Weights of a small image denoising autoencoder: trained on aerial photos of the United States (SatlasPretrain).
Rows from block 2 of the encoder, named by matrix and row number. Rows with one number belong to one neuron. Each number is 200 + 30 x the weight over its row's rms, rounded and kept within 0 to 999. All counts start at 0. After the name is the row's rms in percent of the matrix's.
# fc1: MLP up (encoder.blocks.2.mlp.fc1.weight, 1536x256), inputs 37-73
# fc2: MLP down (encoder.blocks.2.mlp.fc2.weight, 256x1536, transposed), outputs 37-73
fc1.613,061,209,224,170,226,209,219,207,236,209,219,215,207,208,179,204,214,221,213,208,150,197,201,186,201,257,188,164,187,199,186,212,221,190,187,197,193,201
fc1.614,100,230,266,213,217,187,244,178,203,200,181,184,220,230,229,210,222,208,170,200,232,211,200,189,211,218,213,211,211,195,186,200,198,213,191,165,164,200
fc1.615,048,184,201,210,198,195,176,204,233,186,153,232,171,115,229,196,236,204,173,179,222,202,161,200,183,216,166,225,173,213,195,231,207,202,222,163,168,185
fc1.616,094,185,161,171,173,245,171,201,243,210,172,206,208,196,226,189,182,186,184,194,215,196,212,201,195,159,235,190,214,193,189,208,221,211,202,214,234,198
fc1.617,081,168,261,206,232,221,222,164,238,185,172,234,200,185,216,195,222,227,198,158,232,181,209,165,216,184,249,232,224,190,199,158,225,245,164,168,137,193
fc1.618,139,182,255,229,221,226,231,167,231,190,185,211,200,247,235,199,204,213,191,200,233,175,184,178,185,203,241,238,200,199,206,192,197,229,186,165,158,187
fc1.619,058,204,261,199,225,183,204,177,151,208,188,216,196,161,241,193,218,197,199,219,230,179,218,251,158,206,236,237,207,251,164,241,188,211,181,174,193,203
fc1.620,067,227,233,200,210,208,176,185,244,213,171,223,200,194,248,205,199,185,178,195,228,180,240,197,200,198,242,201,243,173,220,201,224,192,174,158,204,211
fc1.621,059,204,138,167,191,260,145,208,253,239,202,192,217,200,218,240,221,197,174,181,198,191,192,218,242,176,239,177,185,202,221,273,228,223,214,207,229,173
fc1.622,073,203,261,219,282,71,230,192,167,185,196,229,212,193,210,242,227,198,211,199,190,212,220,234,209,205,183,180,212,203,190,196,172,172,176,159,168,182
fc1.623,060,158,242,200,226,199,210,217,218,192,183,190,217,169,250,174,191,227,152,214,236,193,202,146,211,170,235,202,217,225,183,219,180,230,150,221,196,216
fc1.624,074,187,144,251,190,257,208,181,178,179,178,232,177,179,222,130,221,195,173,219,228,183,241,195,196,178,247,231,242,195,175,218,191,212,180,201,213,206
fc1.625,060,220,274,171,234,176,205,151,198,161,204,218,192,190,233,217,187,213,192,205,230,204,196,172,220,243,208,230,211,214,223,217,173,198,181,190,167,189
fc1.626,127,207,137,193,190,298,182,198,258,210,158,200,199,208,230,180,182,186,179,218,215,193,199,200,214,161,266,211,250,198,210,186,219,202,195,222,228,224
fc1.627,098,218,208,216,213,125,233,185,142,207,220,191,186,269,188,240,190,245,210,222,181,221,179,204,188,255,179,176,205,230,212,125,172,178,222,186,161,196
fc1.628,066,191,219,200,206,236,216,213,168,203,214,218,169,182,196,196,200,214,195,180,250,187,186,199,196,164,197,185,180,202,199,173,190,211,189,201,206,202
fc1.629,062,128,162,240,243,226,212,187,239,213,187,236,202,128,260,178,196,185,181,202,230,153,219,189,212,198,219,245,276,191,218,248,168,223,185,192,217,239
fc1.630,063,167,201,236,240,223,232,179,188,229,151,219,179,202,251,174,192,207,200,222,236,171,226,168,202,190,236,245,216,175,199,155,185,236,141,191,182,230
fc1.631,087,163,267,217,271,195,253,149,206,220,197,216,214,195,229,206,207,181,215,169,256,181,209,196,201,197,224,238,211,209,208,209,192,211,175,157,152,194
fc1.632,081,204,198,192,219,243,190,223,197,215,227,206,189,153,209,176,208,198,202,158,260,184,207,250,222,149,211,211,186,182,196,226,205,213,180,201,215,205
fc1.633,115,231,219,195,180,150,202,234,134,182,274,201,212,226,163,234,199,211,247,212,152,236,197,221,200,228,147,169,152,206,189,177,210,189,221,231,223,172
fc1.634,056,175,181,209,168,177,187,226,125,200,216,207,174,146,196,200,203,214,201,152,222,230,192,142,155,192,131,231,184,216,193,184,208,211,196,216,216,192
fc1.635,111,185,156,196,232,280,160,180,256,221,173,208,209,171,223,173,208,197,195,182,236,176,192,197,203,176,235,246,229,185,222,218,196,231,181,175,207,213
fc1.636,159,228,175,176,166,167,204,227,180,213,246,173,213,239,157,244,188,220,247,245,137,227,179,222,197,269,166,178,159,198,205,199,209,181,227,229,206,204
fc1.637,159,174,221,228,216,240,238,172,199,200,163,213,208,233,223,197,200,210,169,218,223,180,200,153,193,209,251,233,247,194,209,172,221,217,172,200,168,212
fc1.638,088,211,157,187,117,224,174,223,179,221,258,187,192,203,183,208,177,218,231,187,166,219,180,224,181,203,145,169,199,204,183,197,221,196,231,246,246,190
fc1.639,048,184,183,204,188,198,174,239,191,167,193,195,182,169,229,195,220,201,206,176,271,219,222,222,230,187,223,169,198,223,200,169,214,188,217,154,161,219
fc1.640,048,160,176,182,250,220,188,212,228,217,218,207,221,234,188,236,179,217,223,186,215,146,185,174,169,256,211,228,219,187,207,203,219,231,151,231,230,192
fc1.641,116,227,171,193,158,175,202,240,153,195,267,181,203,220,174,218,205,204,236,225,179,217,189,216,215,280,178,182,177,214,192,180,205,181,223,244,234,192
fc1.642,052,228,234,217,207,139,206,222,207,173,198,179,177,238,222,159,188,203,203,182,235,192,189,179,214,185,178,232,216,225,208,154,114,187,227,172,174,210
fc1.643,117,224,163,181,175,187,221,190,220,193,218,172,217,228,169,241,188,204,219,256,132,208,190,193,203,266,203,193,185,219,199,234,192,191,201,234,204,219
fc1.644,084,208,194,187,209,140,222,197,204,195,218,182,214,245,181,230,185,204,178,223,165,195,221,159,179,246,209,168,197,214,190,187,201,205,205,200,173,184
fc1.645,085,194,249,247,212,228,261,191,148,178,158,190,223,195,230,198,202,165,162,163,236,190,233,151,195,184,233,205,249,184,186,184,202,218,180,161,135,209
fc1.646,099,205,251,215,223,212,251,180,206,190,195,190,201,265,217,207,204,219,183,198,202,178,190,194,210,229,229,225,199,188,217,178,205,196,203,186,150,202
fc1.647,203,228,185,172,160,170,189,230,156,199,272,185,205,244,160,221,190,215,257,229,157,222,203,203,195,250,165,170,167,216,192,191,207,174,231,232,199,188
fc1.648,207,229,163,186,146,187,200,230,154,202,246,186,208,239,153,227,178,210,244,236,160,224,196,192,195,260,146,164,153,220,190,175,209,182,221,246,225,187
fc1.649,094,193,273,208,219,118,264,204,153,183,193,185,169,258,202,208,208,220,192,210,184,239,168,213,194,218,194,213,195,219,201,169,203,192,222,199,158,198
fc1.650,052,239,184,164,225,217,198,203,296,269,146,216,230,188,190,226,229,165,159,202,181,187,197,167,228,192,225,152,242,216,228,195,207,174,188,176,175,245
fc1.651,118,218,129,180,143,264,152,230,270,205,221,221,215,193,189,209,187,186,233,182,182,234,172,207,198,182,176,166,192,191,186,246,210,182,237,230,239,204
fc1.652,094,178,197,248,211,243,211,201,223,202,171,211,187,204,238,217,215,221,165,224,208,221,199,183,186,216,250,213,230,168,184,223,217,197,175,165,215,229
fc1.653,087,152,166,221,227,267,176,187,227,187,165,189,181,177,228,178,213,182,187,197,244,192,189,203,224,176,229,221,210,170,235,201,203,261,147,168,204,208
fc1.654,074,162,181,232,173,234,159,218,195,207,228,243,181,132,236,166,196,208,175,185,252,192,214,222,195,161,177,202,234,204,152,193,179,222,192,188,223,223
fc1.655,076,198,259,211,236,246,218,193,198,215,160,213,233,176,238,158,187,189,197,171,273,162,190,219,213,153,215,224,208,182,224,179,220,175,179,155,134,182
fc1.656,069,189,244,179,259,130,231,236,237,203,224,192,197,201,164,197,225,176,239,178,182,174,235,207,233,212,199,205,202,185,211,244,158,146,222,133,167,184
fc1.657,090,209,207,203,209,171,207,176,218,189,181,197,222,261,205,220,181,230,210,203,167,231,198,176,174,256,178,213,162,232,220,183,183,192,216,192,173,190
fc1.658,156,223,148,170,193,194,151,207,294,206,217,191,221,214,177,234,196,211,227,193,147,201,193,242,204,197,153,177,154,202,191,225,188,192,202,223,225,188
fc1.659,069,175,221,213,220,202,231,167,214,217,164,195,196,209,241,192,191,210,193,199,215,183,212,192,188,185,260,237,246,198,211,184,198,202,149,150,168,232
fc1.660,095,232,140,208,170,303,193,199,225,207,191,199,211,201,194,199,199,198,212,237,224,191,172,191,191,210,244,176,229,180,190,197,256,229,211,216,252,230
fc1.661,178,233,170,171,149,185,173,236,156,189,272,191,208,221,148,214,196,221,259,221,152,231,190,204,191,249,152,168,163,202,198,200,199,173,239,231,242,180
fc1.662,067,187,269,201,259,160,239,172,235,203,194,193,206,178,205,202,256,215,196,175,226,119,233,184,229,202,227,223,211,174,215,240,174,203,153,171,151,206
fc1.663,056,185,218,252,180,235,214,209,179,191,229,225,199,173,158,169,197,212,151,206,199,251,231,188,165,210,189,195,241,202,169,192,196,222,178,201,174,185
fc1.664,081,165,216,214,234,207,176,187,212,184,179,230,231,150,217,163,208,185,183,147,223,162,207,220,186,128,202,222,237,226,229,223,190,225,200,201,181,223
fc1.665,078,199,277,237,220,160,232,164,156,200,203,184,192,220,216,203,224,196,176,187,245,150,205,183,191,215,246,215,199,179,211,174,173,212,186,153,150,189
fc1.666,068,190,192,188,253,240,220,154,235,168,146,240,204,167,244,203,213,202,177,174,207,154,226,202,181,151,241,261,231,178,227,205,220,197,177,162,160,186
fc1.667,062,172,220,183,185,216,221,188,178,229,186,236,209,168,192,149,195,198,188,133,220,196,228,249,211,120,197,216,192,243,167,204,222,187,180,183,192,179
fc1.668,101,195,102,178,141,285,185,197,220,201,172,181,204,212,208,201,192,205,189,241,194,231,176,174,209,210,233,186,216,206,189,189,244,210,210,243,250,220
fc1.669,094,156,168,252,249,242,201,183,233,199,140,220,208,174,241,178,217,210,183,186,264,162,203,183,206,172,221,225,253,150,205,194,207,252,175,159,191,217
fc1.670,116,216,195,215,232,228,212,191,226,205,163,210,198,173,267,202,200,205,186,190,231,153,209,162,186,197,249,261,243,198,209,153,216,234,164,176,140,211
fc1.671,067,172,247,211,253,209,204,173,196,213,180,196,216,148,236,188,196,202,175,120,261,185,213,165,185,163,229,231,208,218,221,180,211,216,135,194,123,210
fc1.672,053,162,233,224,236,208,225,183,227,185,164,176,217,217,206,187,234,189,179,183,197,158,223,194,194,191,198,264,218,182,203,203,203,193,196,183,153,206
fc1.673,043,205,227,235,180,249,238,198,210,217,230,185,214,177,217,134,193,178,167,240,181,186,187,180,211,246,196,226,186,226,222,153,167,230,216,248,170,149
fc1.674,130,228,158,173,175,204,172,234,165,211,264,191,208,199,157,207,177,208,232,203,161,233,203,212,211,231,165,157,160,212,179,198,198,178,239,235,232,166
fc1.675,108,199,292,214,244,184,239,174,189,219,175,205,207,166,215,193,207,207,197,158,290,168,232,196,190,205,218,231,234,187,206,204,183,185,157,175,131,198
fc1.676,075,194,153,192,178,213,212,224,207,212,243,167,208,212,167,221,190,214,219,247,140,235,137,207,214,269,148,167,167,204,186,207,210,206,235,204,225,206
fc1.677,105,236,197,208,197,140,232,217,164,196,211,170,176,251,163,218,192,210,230,234,176,209,198,181,211,249,203,177,187,214,185,177,205,188,235,200,211,206
fc1.678,079,192,225,239,224,174,218,162,223,162,185,197,200,214,221,221,214,226,183,215,230,202,233,184,179,228,236,238,226,246,202,188,185,253,165,179,150,198
fc1.679,136,196,182,185,203,247,158,239,217,202,192,231,188,199,197,179,199,187,224,168,237,189,194,224,206,125,193,191,201,183,195,202,206,185,194,204,241,208
fc1.680,082,200,285,194,259,144,237,196,230,207,169,210,211,175,183,205,214,187,212,164,243,181,199,231,207,206,211,216,233,175,181,216,175,225,183,187,162,196
fc1.681,078,205,221,213,236,207,185,220,281,197,177,209,200,194,249,209,228,190,229,188,239,166,227,222,221,236,265,235,249,168,236,218,234,207,198,186,180,206
fc1.682,059,169,200,192,232,163,212,210,219,229,135,223,192,155,194,187,203,182,174,210,224,139,241,193,219,223,246,230,225,181,190,168,174,218,161,153,223,185
fc1.683,049,165,170,173,220,142,235,195,238,178,146,222,192,235,196,223,184,172,204,211,157,185,172,185,188,223,206,189,215,196,179,190,183,236,206,226,179,187
fc1.684,065,173,240,197,245,169,250,160,197,204,138,230,167,168,198,196,214,199,198,211,208,210,205,206,178,197,228,222,229,207,163,155,252,189,186,146,196,210
fc1.685,119,176,147,197,185,304,169,210,206,214,171,221,198,197,226,193,193,186,172,195,221,177,195,192,221,146,225,190,221,193,200,182,220,234,201,215,239,221
fc1.686,057,209,235,145,163,212,226,192,196,225,176,207,203,159,184,178,189,152,152,196,262,195,235,200,198,200,250,227,247,200,220,162,200,205,175,198,210,207
fc1.687,072,179,222,174,171,190,261,196,207,192,218,191,208,187,184,201,205,184,196,203,168,196,204,201,201,246,246,190,206,206,187,205,210,195,168,189,179,195
fc1.688,055,110,243,219,215,193,224,172,176,230,187,232,222,100,262,196,195,172,184,182,244,167,219,159,208,166,234,202,283,202,232,185,146,226,187,176,142,224
fc1.689,101,167,286,238,250,188,250,177,209,220,170,222,192,196,213,199,197,217,191,182,234,153,216,175,187,232,227,212,255,221,211,204,216,205,159,164,126,189
fc1.690,085,170,201,231,200,255,271,180,179,162,170,207,187,208,203,193,199,193,156,225,216,193,182,191,173,222,236,202,232,218,200,192,199,227,209,190,186,195
fc1.691,082,171,293,188,235,190,221,137,232,228,150,207,208,194,215,174,198,208,203,177,238,154,187,187,212,195,242,279,244,211,240,195,197,194,194,165,139,190
fc1.692,078,191,186,168,192,212,209,250,189,222,213,206,198,166,218,142,194,183,177,175,235,198,200,209,210,135,204,220,222,197,201,156,189,198,194,236,181,224
fc1.693,131,232,199,191,215,119,220,210,172,186,214,179,190,260,182,231,200,221,243,256,146,222,199,194,176,269,179,199,170,222,209,186,184,174,202,207,169,210
fc1.694,056,252,215,145,177,193,194,263,207,231,257,176,206,175,180,219,200,238,219,195,171,239,186,253,189,220,151,244,194,205,171,254,227,183,257,222,207,167
fc1.695,063,174,233,250,258,204,202,194,228,207,179,179,166,128,223,215,215,186,168,183,264,163,206,202,174,233,219,234,241,151,233,190,184,235,163,194,168,170
fc1.696,062,168,226,195,215,224,235,207,168,182,151,202,202,184,239,139,188,196,155,205,262,175,210,135,198,176,264,258,254,223,192,170,223,231,163,177,166,224
fc1.697,093,179,201,203,222,233,206,197,226,222,205,242,200,170,213,167,196,177,203,188,238,166,202,229,202,122,203,223,218,180,207,217,201,194,198,200,197,180
fc1.698,084,226,202,187,203,153,258,176,228,180,173,158,207,242,203,225,189,191,196,208,168,196,219,183,194,252,234,193,208,223,225,207,208,198,217,203,190,201
fc2.613,046,223,213,171,152,149,126,226,190,165,204,145,188,194,170,219,239,207,169,209,157,217,222,223,216,182,189,188,169,206,238,239,214,225,246,270,185,196
fc2.614,067,174,234,214,215,208,202,195,179,186,212,252,210,197,205,227,191,215,215,202,247,189,214,157,177,226,204,183,220,198,197,156,207,207,184,187,171,202
fc2.615,049,158,134,228,225,242,264,173,167,192,235,251,200,198,240,155,195,221,252,202,260,161,186,179,178,241,251,208,254,188,202,154,192,202,181,152,175,212
fc2.616,067,182,163,214,159,237,210,222,233,195,199,229,181,236,187,165,205,207,212,222,204,215,208,193,198,171,196,183,207,217,212,227,209,191,210,198,264,186
fc2.617,111,170,174,240,218,251,246,186,171,213,231,262,208,217,227,178,164,236,245,202,275,194,199,160,187,259,227,197,243,182,192,165,208,215,171,152,179,187
fc2.618,099,196,188,223,213,235,230,181,187,193,209,254,228,218,207,226,189,225,243,219,249,193,192,162,168,237,216,180,236,200,206,151,221,218,184,176,154,193
fc2.619,058,180,193,239,242,257,233,176,172,188,216,271,205,235,231,178,210,230,240,216,293,192,227,197,214,193,214,192,227,181,223,154,197,220,183,168,182,173
fc2.620,058,129,150,229,212,276,245,177,173,194,190,265,218,217,225,167,201,220,221,232,262,173,204,179,200,255,224,221,246,199,214,162,199,222,184,157,177,190
fc2.621,045,156,172,162,170,179,169,224,224,217,188,151,193,211,186,190,197,209,208,152,160,190,193,236,217,135,202,176,177,228,243,220,231,234,226,234,270,217
fc2.622,057,168,185,234,260,202,204,176,202,232,218,220,177,245,250,167,192,224,232,235,231,216,198,207,171,232,184,231,203,169,192,143,198,233,175,171,157,182
fc2.623,064,148,140,254,242,295,260,188,171,242,197,264,199,235,258,186,216,226,238,227,277,216,206,168,155,205,198,216,226,182,210,130,189,209,179,167,214,207
fc2.624,075,175,146,253,235,276,249,203,185,197,204,267,194,235,266,119,205,211,249,240,276,195,201,184,206,235,247,190,231,194,198,152,208,227,157,160,207,201
fc2.625,046,167,176,203,215,251,245,203,188,230,213,247,209,236,226,207,218,233,192,182,241,208,208,177,183,247,210,210,170,186,192,165,237,228,197,196,172,194
fc2.626,082,171,165,208,174,280,208,223,203,209,192,247,183,232,195,183,175,212,238,194,235,190,199,164,211,247,272,189,249,170,205,201,216,208,193,192,222,220
fc2.627,102,261,234,172,184,125,152,208,234,196,199,135,215,166,172,253,215,171,174,205,130,219,201,226,197,150,147,189,167,229,185,226,205,171,223,235,169,195
fc2.628,052,169,191,221,181,281,257,230,166,222,205,268,159,221,177,154,198,207,273,209,258,204,189,186,202,253,208,186,210,180,208,156,214,197,175,158,246,202
fc2.629,087,153,173,247,241,271,266,166,138,199,213,258,192,246,259,180,191,216,230,218,288,210,239,173,200,214,226,194,238,182,218,169,219,233,171,178,199,203
fc2.630,075,157,164,232,247,297,247,191,180,227,183,284,201,236,240,182,177,230,258,231,295,163,207,158,181,228,209,191,254,166,205,134,252,220,167,177,199,202
fc2.631,105,146,188,256,218,248,250,171,156,195,219,258,214,217,242,184,206,229,263,226,263,182,202,167,182,244,209,217,228,180,205,134,205,225,181,147,166,203
fc2.632,076,175,182,253,212,302,240,189,170,223,214,267,207,248,216,142,176,222,255,206,287,190,209,173,212,237,249,199,248,160,234,161,205,226,180,167,221,198
fc2.633,142,254,234,163,186,125,148,208,224,195,199,125,193,156,154,237,210,168,151,184,134,218,196,232,217,146,154,201,154,222,192,251,179,174,233,233,197,193
fc2.634,028,231,190,143,199,157,228,219,212,177,153,184,204,193,205,183,233,182,205,247,256,212,219,173,236,182,186,222,168,202,158,217,162,188,187,207,179,181
fc2.635,114,140,139,242,231,286,245,174,186,205,217,263,197,242,246,160,196,212,245,196,256,177,200,169,189,256,223,213,229,179,205,140,201,221,165,152,223,210
fc2.636,154,253,233,172,177,129,135,212,219,198,190,145,214,167,171,269,211,169,144,186,124,210,191,216,219,140,182,194,169,224,187,251,205,179,224,248,193,199
fc2.637,101,189,173,234,212,249,225,203,195,198,213,248,210,228,222,232,193,228,237,217,245,181,195,168,183,247,236,188,235,192,187,161,242,213,183,184,169,211
fc2.638,129,244,225,161,164,137,148,221,231,188,189,123,195,175,164,224,209,164,150,175,124,215,186,231,214,150,182,180,172,231,196,263,191,172,229,225,211,194
fc2.639,030,194,178,249,213,214,216,174,176,185,219,208,182,196,152,212,185,204,261,187,163,173,142,241,211,224,195,206,194,138,216,262,181,216,198,153,226,199
fc2.640,034,194,190,226,205,264,257,188,185,212,166,230,197,243,183,185,181,245,198,243,240,211,241,186,203,192,280,243,225,139,197,187,200,228,190,218,184,233
fc2.641,174,247,242,155,172,127,158,219,212,195,187,137,197,166,154,232,210,174,131,190,119,207,206,229,209,157,193,190,172,220,195,241,193,183,221,268,199,208
fc2.642,037,215,176,222,229,240,239,197,193,218,204,208,233,197,227,202,175,205,258,220,232,166,138,156,200,275,204,231,186,201,153,199,214,179,152,175,152,185
fc2.643,130,254,227,139,164,111,141,222,220,186,178,120,216,184,156,247,213,187,137,184,120,196,195,227,213,152,188,196,171,229,198,252,193,174,224,248,198,206
fc2.644,085,242,250,158,181,133,146,226,226,191,202,132,198,166,142,268,222,187,156,179,138,190,199,214,205,156,155,179,177,239,202,235,207,195,222,241,176,202
fc2.645,071,161,164,245,230,253,257,192,176,199,223,258,216,251,234,189,199,211,256,207,259,188,216,163,189,267,208,219,254,200,196,153,217,206,177,166,177,193
fc2.646,073,219,238,172,181,152,146,189,204,179,206,174,212,192,170,255,203,214,168,187,164,201,185,197,185,173,185,189,180,224,193,233,236,166,227,220,191,202
fc2.647,213,253,238,158,178,130,150,212,229,191,199,128,208,160,155,248,213,162,140,190,127,202,191,229,204,147,174,195,166,228,192,241,186,179,236,245,191,197
fc2.648,225,252,220,167,166,121,139,224,222,189,188,122,200,184,151,248,209,178,138,190,125,212,198,215,206,150,184,195,174,224,186,246,186,173,233,253,200,203
fc2.649,068,207,232,177,178,140,161,221,199,192,198,167,206,174,181,239,209,232,188,220,168,185,203,193,182,186,177,181,170,229,198,192,210,172,198,215,164,207
fc2.650,026,185,167,216,142,247,161,235,220,212,207,146,172,197,221,209,210,202,193,243,186,235,189,161,210,199,222,196,200,224,185,253,168,175,194,268,194,199
fc2.651,139,228,205,168,156,136,144,227,221,198,193,145,206,177,164,221,205,171,163,169,147,201,204,225,211,138,188,195,157,219,197,248,193,188,240,249,231,187
fc2.652,078,148,137,237,249,263,245,195,167,218,192,277,177,247,274,149,192,214,228,219,287,203,223,150,214,218,252,215,238,175,214,178,226,233,173,177,208,209
fc2.653,109,144,155,229,222,277,253,177,184,207,199,283,188,240,240,135,187,211,250,205,288,181,201,162,192,264,241,197,248,177,203,155,198,236,171,152,197,206
fc2.654,051,157,176,234,210,285,261,196,187,234,185,215,217,240,237,147,197,224,250,229,300,195,215,185,196,248,256,212,223,187,192,173,219,215,190,169,215,174
fc2.655,094,134,176,214,230,276,254,181,170,218,244,262,211,230,246,156,175,211,262,192,269,187,190,178,190,254,190,218,200,171,216,168,198,201,176,140,204,202
fc2.656,054,197,164,249,228,232,231,151,186,207,220,256,201,243,221,189,178,201,243,235,223,192,222,198,188,257,164,217,148,213,202,115,188,234,177,170,175,202
fc2.657,083,244,228,164,173,107,164,205,247,198,189,141,203,161,155,278,221,181,168,198,142,199,184,194,200,168,153,184,185,222,185,231,188,188,227,220,165,203
fc2.658,171,262,204,162,186,114,150,201,242,205,185,127,204,179,168,223,204,188,155,198,125,205,193,224,211,154,169,191,155,222,201,249,176,175,226,246,214,199
fc2.659,106,165,158,233,241,264,264,175,161,202,203,261,196,236,259,171,185,218,231,227,273,202,205,176,187,243,237,216,244,182,207,154,201,223,166,164,181,200
fc2.660,069,228,195,164,142,188,157,230,230,191,176,177,211,199,160,200,177,173,166,171,168,202,211,212,202,192,263,180,213,190,191,234,212,198,220,254,231,209
fc2.661,230,236,225,165,172,129,137,223,225,193,195,127,204,176,157,243,211,155,146,178,127,211,199,232,209,146,175,198,166,225,196,246,198,181,244,248,206,198
fc2.662,073,179,197,246,234,266,257,187,138,207,221,262,193,230,239,170,218,236,237,204,274,177,215,187,205,244,205,198,237,187,215,142,199,223,182,175,202,168
fc2.663,038,186,166,267,295,248,239,214,225,202,159,261,193,218,269,193,155,188,249,211,233,224,190,194,201,164,276,225,222,186,140,180,193,219,179,205,201,208
fc2.664,099,143,154,240,231,271,256,174,194,209,225,257,195,226,229,157,195,210,261,204,270,191,213,186,194,252,210,203,210,177,205,136,202,235,153,141,195,200
fc2.665,068,180,178,211,217,243,227,180,156,212,225,261,233,230,219,183,181,224,252,205,251,198,210,189,164,247,177,215,230,186,202,147,218,199,194,129,180,212
fc2.666,095,140,154,230,227,281,245,180,187,207,217,283,190,250,269,147,175,221,256,221,268,182,198,173,192,240,249,216,242,179,214,157,217,222,168,167,194,198
fc2.667,052,176,156,214,220,265,234,198,179,230,233,229,195,220,230,132,164,217,267,188,239,206,214,185,178,245,204,203,191,160,209,208,213,234,194,188,243,179
fc2.668,095,243,196,189,174,157,156,243,245,187,163,158,195,199,159,255,212,170,150,188,154,206,205,201,207,147,207,195,198,236,172,244,199,188,232,253,220,218
fc2.669,127,148,140,238,216,271,243,181,184,212,209,268,188,243,245,169,183,227,258,204,274,184,207,155,183,260,228,193,248,178,194,146,212,220,157,145,208,213
fc2.670,112,166,156,234,229,263,247,182,169,202,199,237,194,230,234,191,196,229,244,222,276,182,199,162,188,258,222,195,251,171,214,127,211,232,168,156,169,197
fc2.671,059,177,198,211,235,256,265,181,194,205,237,247,212,234,244,180,178,217,260,206,269,198,209,175,170,241,191,215,215,185,199,169,186,202,185,186,174,188
fc2.672,053,174,126,242,208,255,213,190,210,205,212,279,216,225,207,179,209,225,263,213,265,184,229,196,208,223,231,200,224,155,221,162,204,210,170,162,179,180
fc2.673,028,186,179,175,202,261,235,176,198,196,164,209,230,219,210,227,194,239,202,240,196,132,196,164,207,205,215,236,161,175,220,225,177,197,179,227,134,204
fc2.674,172,239,232,164,178,124,141,229,232,200,199,133,203,180,168,233,213,161,162,186,129,210,186,231,207,143,185,201,168,227,189,264,191,176,239,250,218,207
fc2.675,125,145,190,221,214,251,238,186,157,197,247,250,201,220,233,178,186,231,251,195,277,196,201,170,185,252,198,209,212,189,208,144,215,219,186,132,185,193
fc2.676,078,259,212,169,173,155,118,240,238,194,166,139,224,170,159,267,192,174,138,191,114,215,178,219,200,143,188,200,174,233,193,239,210,169,228,240,178,201
fc2.677,094,252,251,153,177,125,154,216,208,196,189,122,200,163,159,240,220,180,144,183,129,207,199,228,204,160,177,198,179,240,197,238,199,193,231,224,196,210
fc2.678,059,186,174,238,196,234,203,186,184,203,231,247,225,193,213,218,180,221,228,205,228,186,217,176,195,225,178,209,229,186,216,174,219,192,182,186,148,219
fc2.679,100,197,182,189,190,234,212,201,215,218,207,226,194,210,186,158,192,211,230,178,229,201,183,197,188,197,185,180,189,191,189,179,180,205,191,190,242,200
fc2.680,097,160,202,222,221,271,235,175,153,204,234,247,206,222,245,170,183,242,243,203,253,193,208,197,213,259,152,213,215,176,219,147,187,223,166,155,174,198
fc2.681,070,170,154,247,236,298,236,185,172,207,180,235,202,254,247,178,210,225,241,226,270,193,221,190,199,230,211,224,242,174,228,128,218,245,171,153,193,183
fc2.682,075,147,142,246,233,260,245,190,167,205,186,245,206,249,263,152,192,236,230,212,276,201,203,174,207,246,246,204,238,175,234,156,224,221,176,174,194,226
fc2.683,040,245,229,176,197,187,152,181,201,166,170,162,225,185,184,184,194,209,208,198,158,168,187,181,169,222,176,189,166,199,203,224,183,167,181,180,161,219
fc2.684,064,166,143,254,236,273,238,199,174,206,197,247,173,238,277,179,189,225,251,217,251,187,217,168,208,219,246,202,248,166,221,125,197,227,170,176,182,197
fc2.685,061,197,137,193,197,242,236,239,225,205,223,220,217,228,219,163,182,228,263,213,228,212,192,201,213,214,245,188,238,184,189,210,208,213,187,184,260,196
fc2.686,051,175,168,239,202,277,262,189,160,220,207,230,202,238,241,173,204,197,241,200,261,188,188,189,209,233,250,180,220,178,213,169,191,212,168,176,233,200
fc2.687,055,225,228,184,187,186,174,217,181,202,239,161,214,190,187,204,215,202,191,160,167,180,205,221,197,194,217,203,186,225,216,206,212,201,232,204,202,194
fc2.688,067,151,176,264,228,259,269,185,185,212,224,280,204,262,255,164,196,249,280,225,287,182,226,174,193,237,233,229,227,168,216,123,215,208,194,170,187,229
fc2.689,092,179,177,245,225,247,250,164,163,197,242,250,192,233,226,175,177,218,245,219,278,186,196,185,170,236,217,210,245,191,214,133,226,229,166,161,156,197
fc2.690,045,165,185,215,199,246,228,209,181,163,193,266,183,233,223,222,206,219,233,207,201,201,215,206,188,204,257,191,234,213,196,156,242,201,180,200,197,229
fc2.691,118,148,174,233,232,271,239,174,168,197,218,247,195,229,256,170,187,222,261,223,249,183,222,168,189,249,208,203,235,177,211,141,210,222,169,148,171,202
fc2.692,061,178,171,225,186,285,248,202,190,220,246,269,181,206,209,116,195,228,246,217,236,182,204,202,188,239,184,198,215,196,220,161,220,213,196,172,234,226
fc2.693,159,269,240,164,182,123,137,201,219,197,195,130,197,147,151,247,212,189,154,188,123,205,192,222,209,162,160,190,163,230,184,245,190,183,234,242,188,193
fc2.694,062,206,239,148,204,139,136,218,204,180,174,143,212,146,156,242,209,159,146,162,120,191,166,237,210,163,165,196,169,193,187,235,207,176,257,235,206,198
fc2.695,068,160,194,260,231,250,267,157,171,229,215,256,215,235,241,191,185,220,250,217,278,174,201,158,200,247,215,204,209,171,187,159,200,233,169,167,183,212
fc2.696,075,159,179,236,224,266,246,197,171,207,225,251,204,231,255,156,197,237,253,208,297,193,193,175,188,272,212,207,265,196,217,147,218,229,189,168,208,197
fc2.697,106,138,188,213,207,277,248,178,169,207,207,265,189,228,248,132,189,219,259,199,276,201,191,170,199,244,208,208,204,189,207,169,206,229,167,132,230,189
fc2.698,099,248,252,176,185,154,149,214,215,194,207,143,210,174,150,247,213,186,142,197,131,183,195,237,197,162,187,207,152,217,189,226,215,181,225,225,186,209